A small sound classifier, trained from scratch.
Model: 25.6M parameters, log mel input, arch conformer, norm layernorm, activation quick_gelu, layers 8, width 320.
Rows from block 3 of a small sound classifier, named by matrix and row number. Rows with one number belong to one neuron. Each number is 128 + 32 x the weight over its row's rms, rounded and kept within 0 to 255. All counts start at 0.
After each neuron's rows are labels from the 100 clips, of 14976, where the neuron reaches its highest value: "top examples" is what is common among them. Only what is clearly more common there than usual is listed. The data: synthesized solo parts of chorales (CocoChorales). In brackets: how many of the 100.
# fc1: second MLP up (model.blocks.3.mlp.fc1.weight, 1920x320), inputs 0-79
# fc2: second MLP down (model.blocks.3.mlp.fc2.weight, 320x1920, transposed), outputs 0-79

fc1.666 [ 78 105 138 120  55 127  41  99 149 113  97  98 150 113 139 135 123 112  69 140 122 173 128 136 179 126 155 207 131 135 196 159 102 158 108 153 137 118 135  98  99 138 124 110 140  81 163 119 133 119  98 126 114  46 109 101  78 116 105 158 150  90 124  88 126 112 135  86  88  98  96 115  94 160 144 185 115  65  57 169]
fc2.666 [ 83 108 170 130 138 118 212 173 102 114 244 139 151 126 143  97 142 130 121 128  32  67 152 127 156 111 111 162 164 107 125 129 177  91 111  72 115 104  96  98 135 129 150 110 123 153 104 152 103 202 137 134 141 175 127 121 128 135 118  93  81 138 115 114 127 115  82 158 173 129 139 104 164 111  79 116 131 126  82 148]
top examples: trumpet (68); note F5 (29); trombone (25)

fc1.438 [122 191 103  92 117  86 157 142 146 143 105 148 166 156  83 116 217 172 170 103 151 112  79 154  95  74 143 161  80 130  89 118  55 138 129 166 152  84 173 153 129 128 169 122 117 219  24 135 144 102 168 152 153  89  83  72 146 126 188 103 113 167 175 102 128 179  74 125 155 109  92 170 143 148 174 138 145 114 152 105]
fc2.438 [148 121 156 164 116 132 139 122 100 120 113  93 143 115 200 146  87 103 114 127 155  88 117 144 179 174 176  93 150 149 145 113 160  84 126 102 107 135 102  67 154 119 126 103 125 127 139 133 113 120  89 135 168 101 126 160 142  96 125 153  56  76 150 146 158 135 153 137 153 160 130 100 166 123 108 173  68  98 107 175]
top examples: double bass (91); note C#4 (40); note C4 (36)

fc1.152 [110 174 128 143 119 126 142 149 121 134 124 150 166 108  84 151 183 128 112 157 166  94  94 136  57 112 118 173 116 135 107 143  97 133 127 161 138  64 186 149 159 113 126 155 161 118  51 125 175 115 171 152 119 113 122 136 160 113 183  88 120  93 142  86 135 136 119 100 155 121 191 133 146 143 147 113 158 160 166 122]
fc2.152 [133  90 123 136 132 137 125 102  94 105 114 122 114 118 198 148  69 111 139 125 105 161 167 180 160 165 166 102  99 166 160 137 167 131 127 129 139 173 117 109 157  86 132 100 123 100 155 145  79 177  72 184  99 138 162 165 167  71 115 112 127 141 139 124 125 139 141 135 148 150  84 163 118  97 189 136  94 146 130 142]
top examples: bassoon (98); note A#3 (40); note C#4 (39); note G#3 (38)

fc1.169 [184 141 114 141 132 131 129 134 132 139 117 137 122 143 171 124 106 117 144 163 158 116 155 173 140 106 141 179 141 107 123 142 147 148 111 116  98 106 139 100 104 157 122 146 181 124 144  97 139 206 132 137 127 131 125 181  56  92  95 138 108  29  91  70 101 155 168 131  66  55 158 107 142 122 132 118 150 104  83 116]
fc2.169 [ 74  60 129 133  87  87 144 117 125 141 135  95 166 172 118  86 122 202  99  85  88 126 144  70 118 125 141 103 162 111 142 166  92  86 128  96 171 114 132 139 128 158 152 102 146 125  86 184 148 133 113 133 119 174 158 130 210 141 111  90 172 181 206 140 102 119  42 127 151 163 106 119 103  84 108 169 138 118 124 135]
top examples: oboe (65); note G#4 (29)

fc1.131 [166 140 108  95 174  88 116 120 137 140  84 168 126 100 133 196 196 120 103  97 119 119 127 143 146 111  87 167 137 125 154 167 146 137 113 162 137 114 166 119 178 149 114 139 104 105 102 107 121 174 125 132 139 164  69 160  92 140  71  49 165  80 145  67 132 106  94 144  90  68 142 118  79 141 138 117 183  87 110 129]
fc2.131 [122 105 134 122  63 135 132 119 163  89 202 108 153 142  91  75 136 163 150  67 158  83 146 123 101 123 127  55 142 115 145 131 111 117  91 119 101  68 154 133 117 116 114  85 106 128  66  96  75 161 118 111 122 153  72 187 162 159 156 102  89 122 160  67  83  83  88 171 143 169 179 163  59 103 107 124 136 123  76 117]
top examples: trumpet (79); note C#5 (30); note D#5 (26)

fc1.697 [111 197 164 153  99 147 145 112 114 141 112 108 161 104  93 164 133 141 104 155 172  88  93 148 110 121 153 164 116 141  87 165 111 114 131 185 126 108 184 129 180  92 109  88 164 133  66 117 160 111 136 145 162  96  99 137 168 136 169 124 140 118 108 130 174 168  89 127 125 131 188 136 169 157 140 132 154 150 165 128]
fc2.697 [140  82 126 104 122 143 177 103 156 144 164 134 109 122 191 143 121 178 124 114  84 139 130 164 154 179 117 134 117 114 198 114 143 162 135 107 134 130  91 130 123 139 179  91 122 111 130 152  82 149 103 136 141 135 185 119 156 122 105 102  91 148 169 100  61  75  90 153 119 143 145  84 106  84 133 184 102  83 169 137]
top examples: double bass (51); bassoon (37)

fc1.345 [137 171 150 110 176 143 138 114  94 148 103 156 178 100  94 140 177 119 131 141 176  95  93 118 124 175 115 148 105 138 101 116 139 165 103 119 102 100 128 113  91 139 165 149 157 169  70 149 105 147 154 104 116 104 155 106 114 128 187  78 105 136 126  84 146 140  15 100 128 101 159 159 145 112 161 124 131 167 200 103]
fc2.345 [165 114 141 162  78 128 199 130 137 103 171 124  93 138 166 134  69 121 104 133 120 125 117 119 148 174 173  97 117 123 125 141 108 121  90 106 115 147 106 165 158  88 101  62  75 167  79 136 128 155 114 169 154 127 174 172 196 138 124 149 156 134 113 174  86 138  99 151 143 211  98 110 152 111 157 153  46 160 137 108]
top examples: double bass (92); note C#4 (42); note C4 (35)

fc1.759 [112 160 128 156 100 121  76 144 129 138  74  94 136 139  89 116  82 131 113 136 137 141  86 157 112 128 132 138 140 112 159 102 105 113 107 137 134 147 135 121 144 128 106 111 181  81 115 117 125  90 126 134 101  71 169 138  53  98 195  92 144 154 118 127 122 134 191  82 153  83  93 139 112 158 130 149 111 129  85 169]
fc2.759 [111  69 117 146  92 117 190 155  90 125 196  73 175 131 131 106 116 145 107  63  79 111  95  73 114 161 146 158 160 125 138 127 148 129 107 108 111  65  85 121 133 142 111 121 128 138  79 129 173 160 130 131 185 146  87 186 153  91  89 132  94 113 135 134 117 114  70  94 104 168 123 129 126 128 109 162 108  78 108 154]
top examples: bassoon (74); note B3 (38); note C4 (33); note A#3 (31)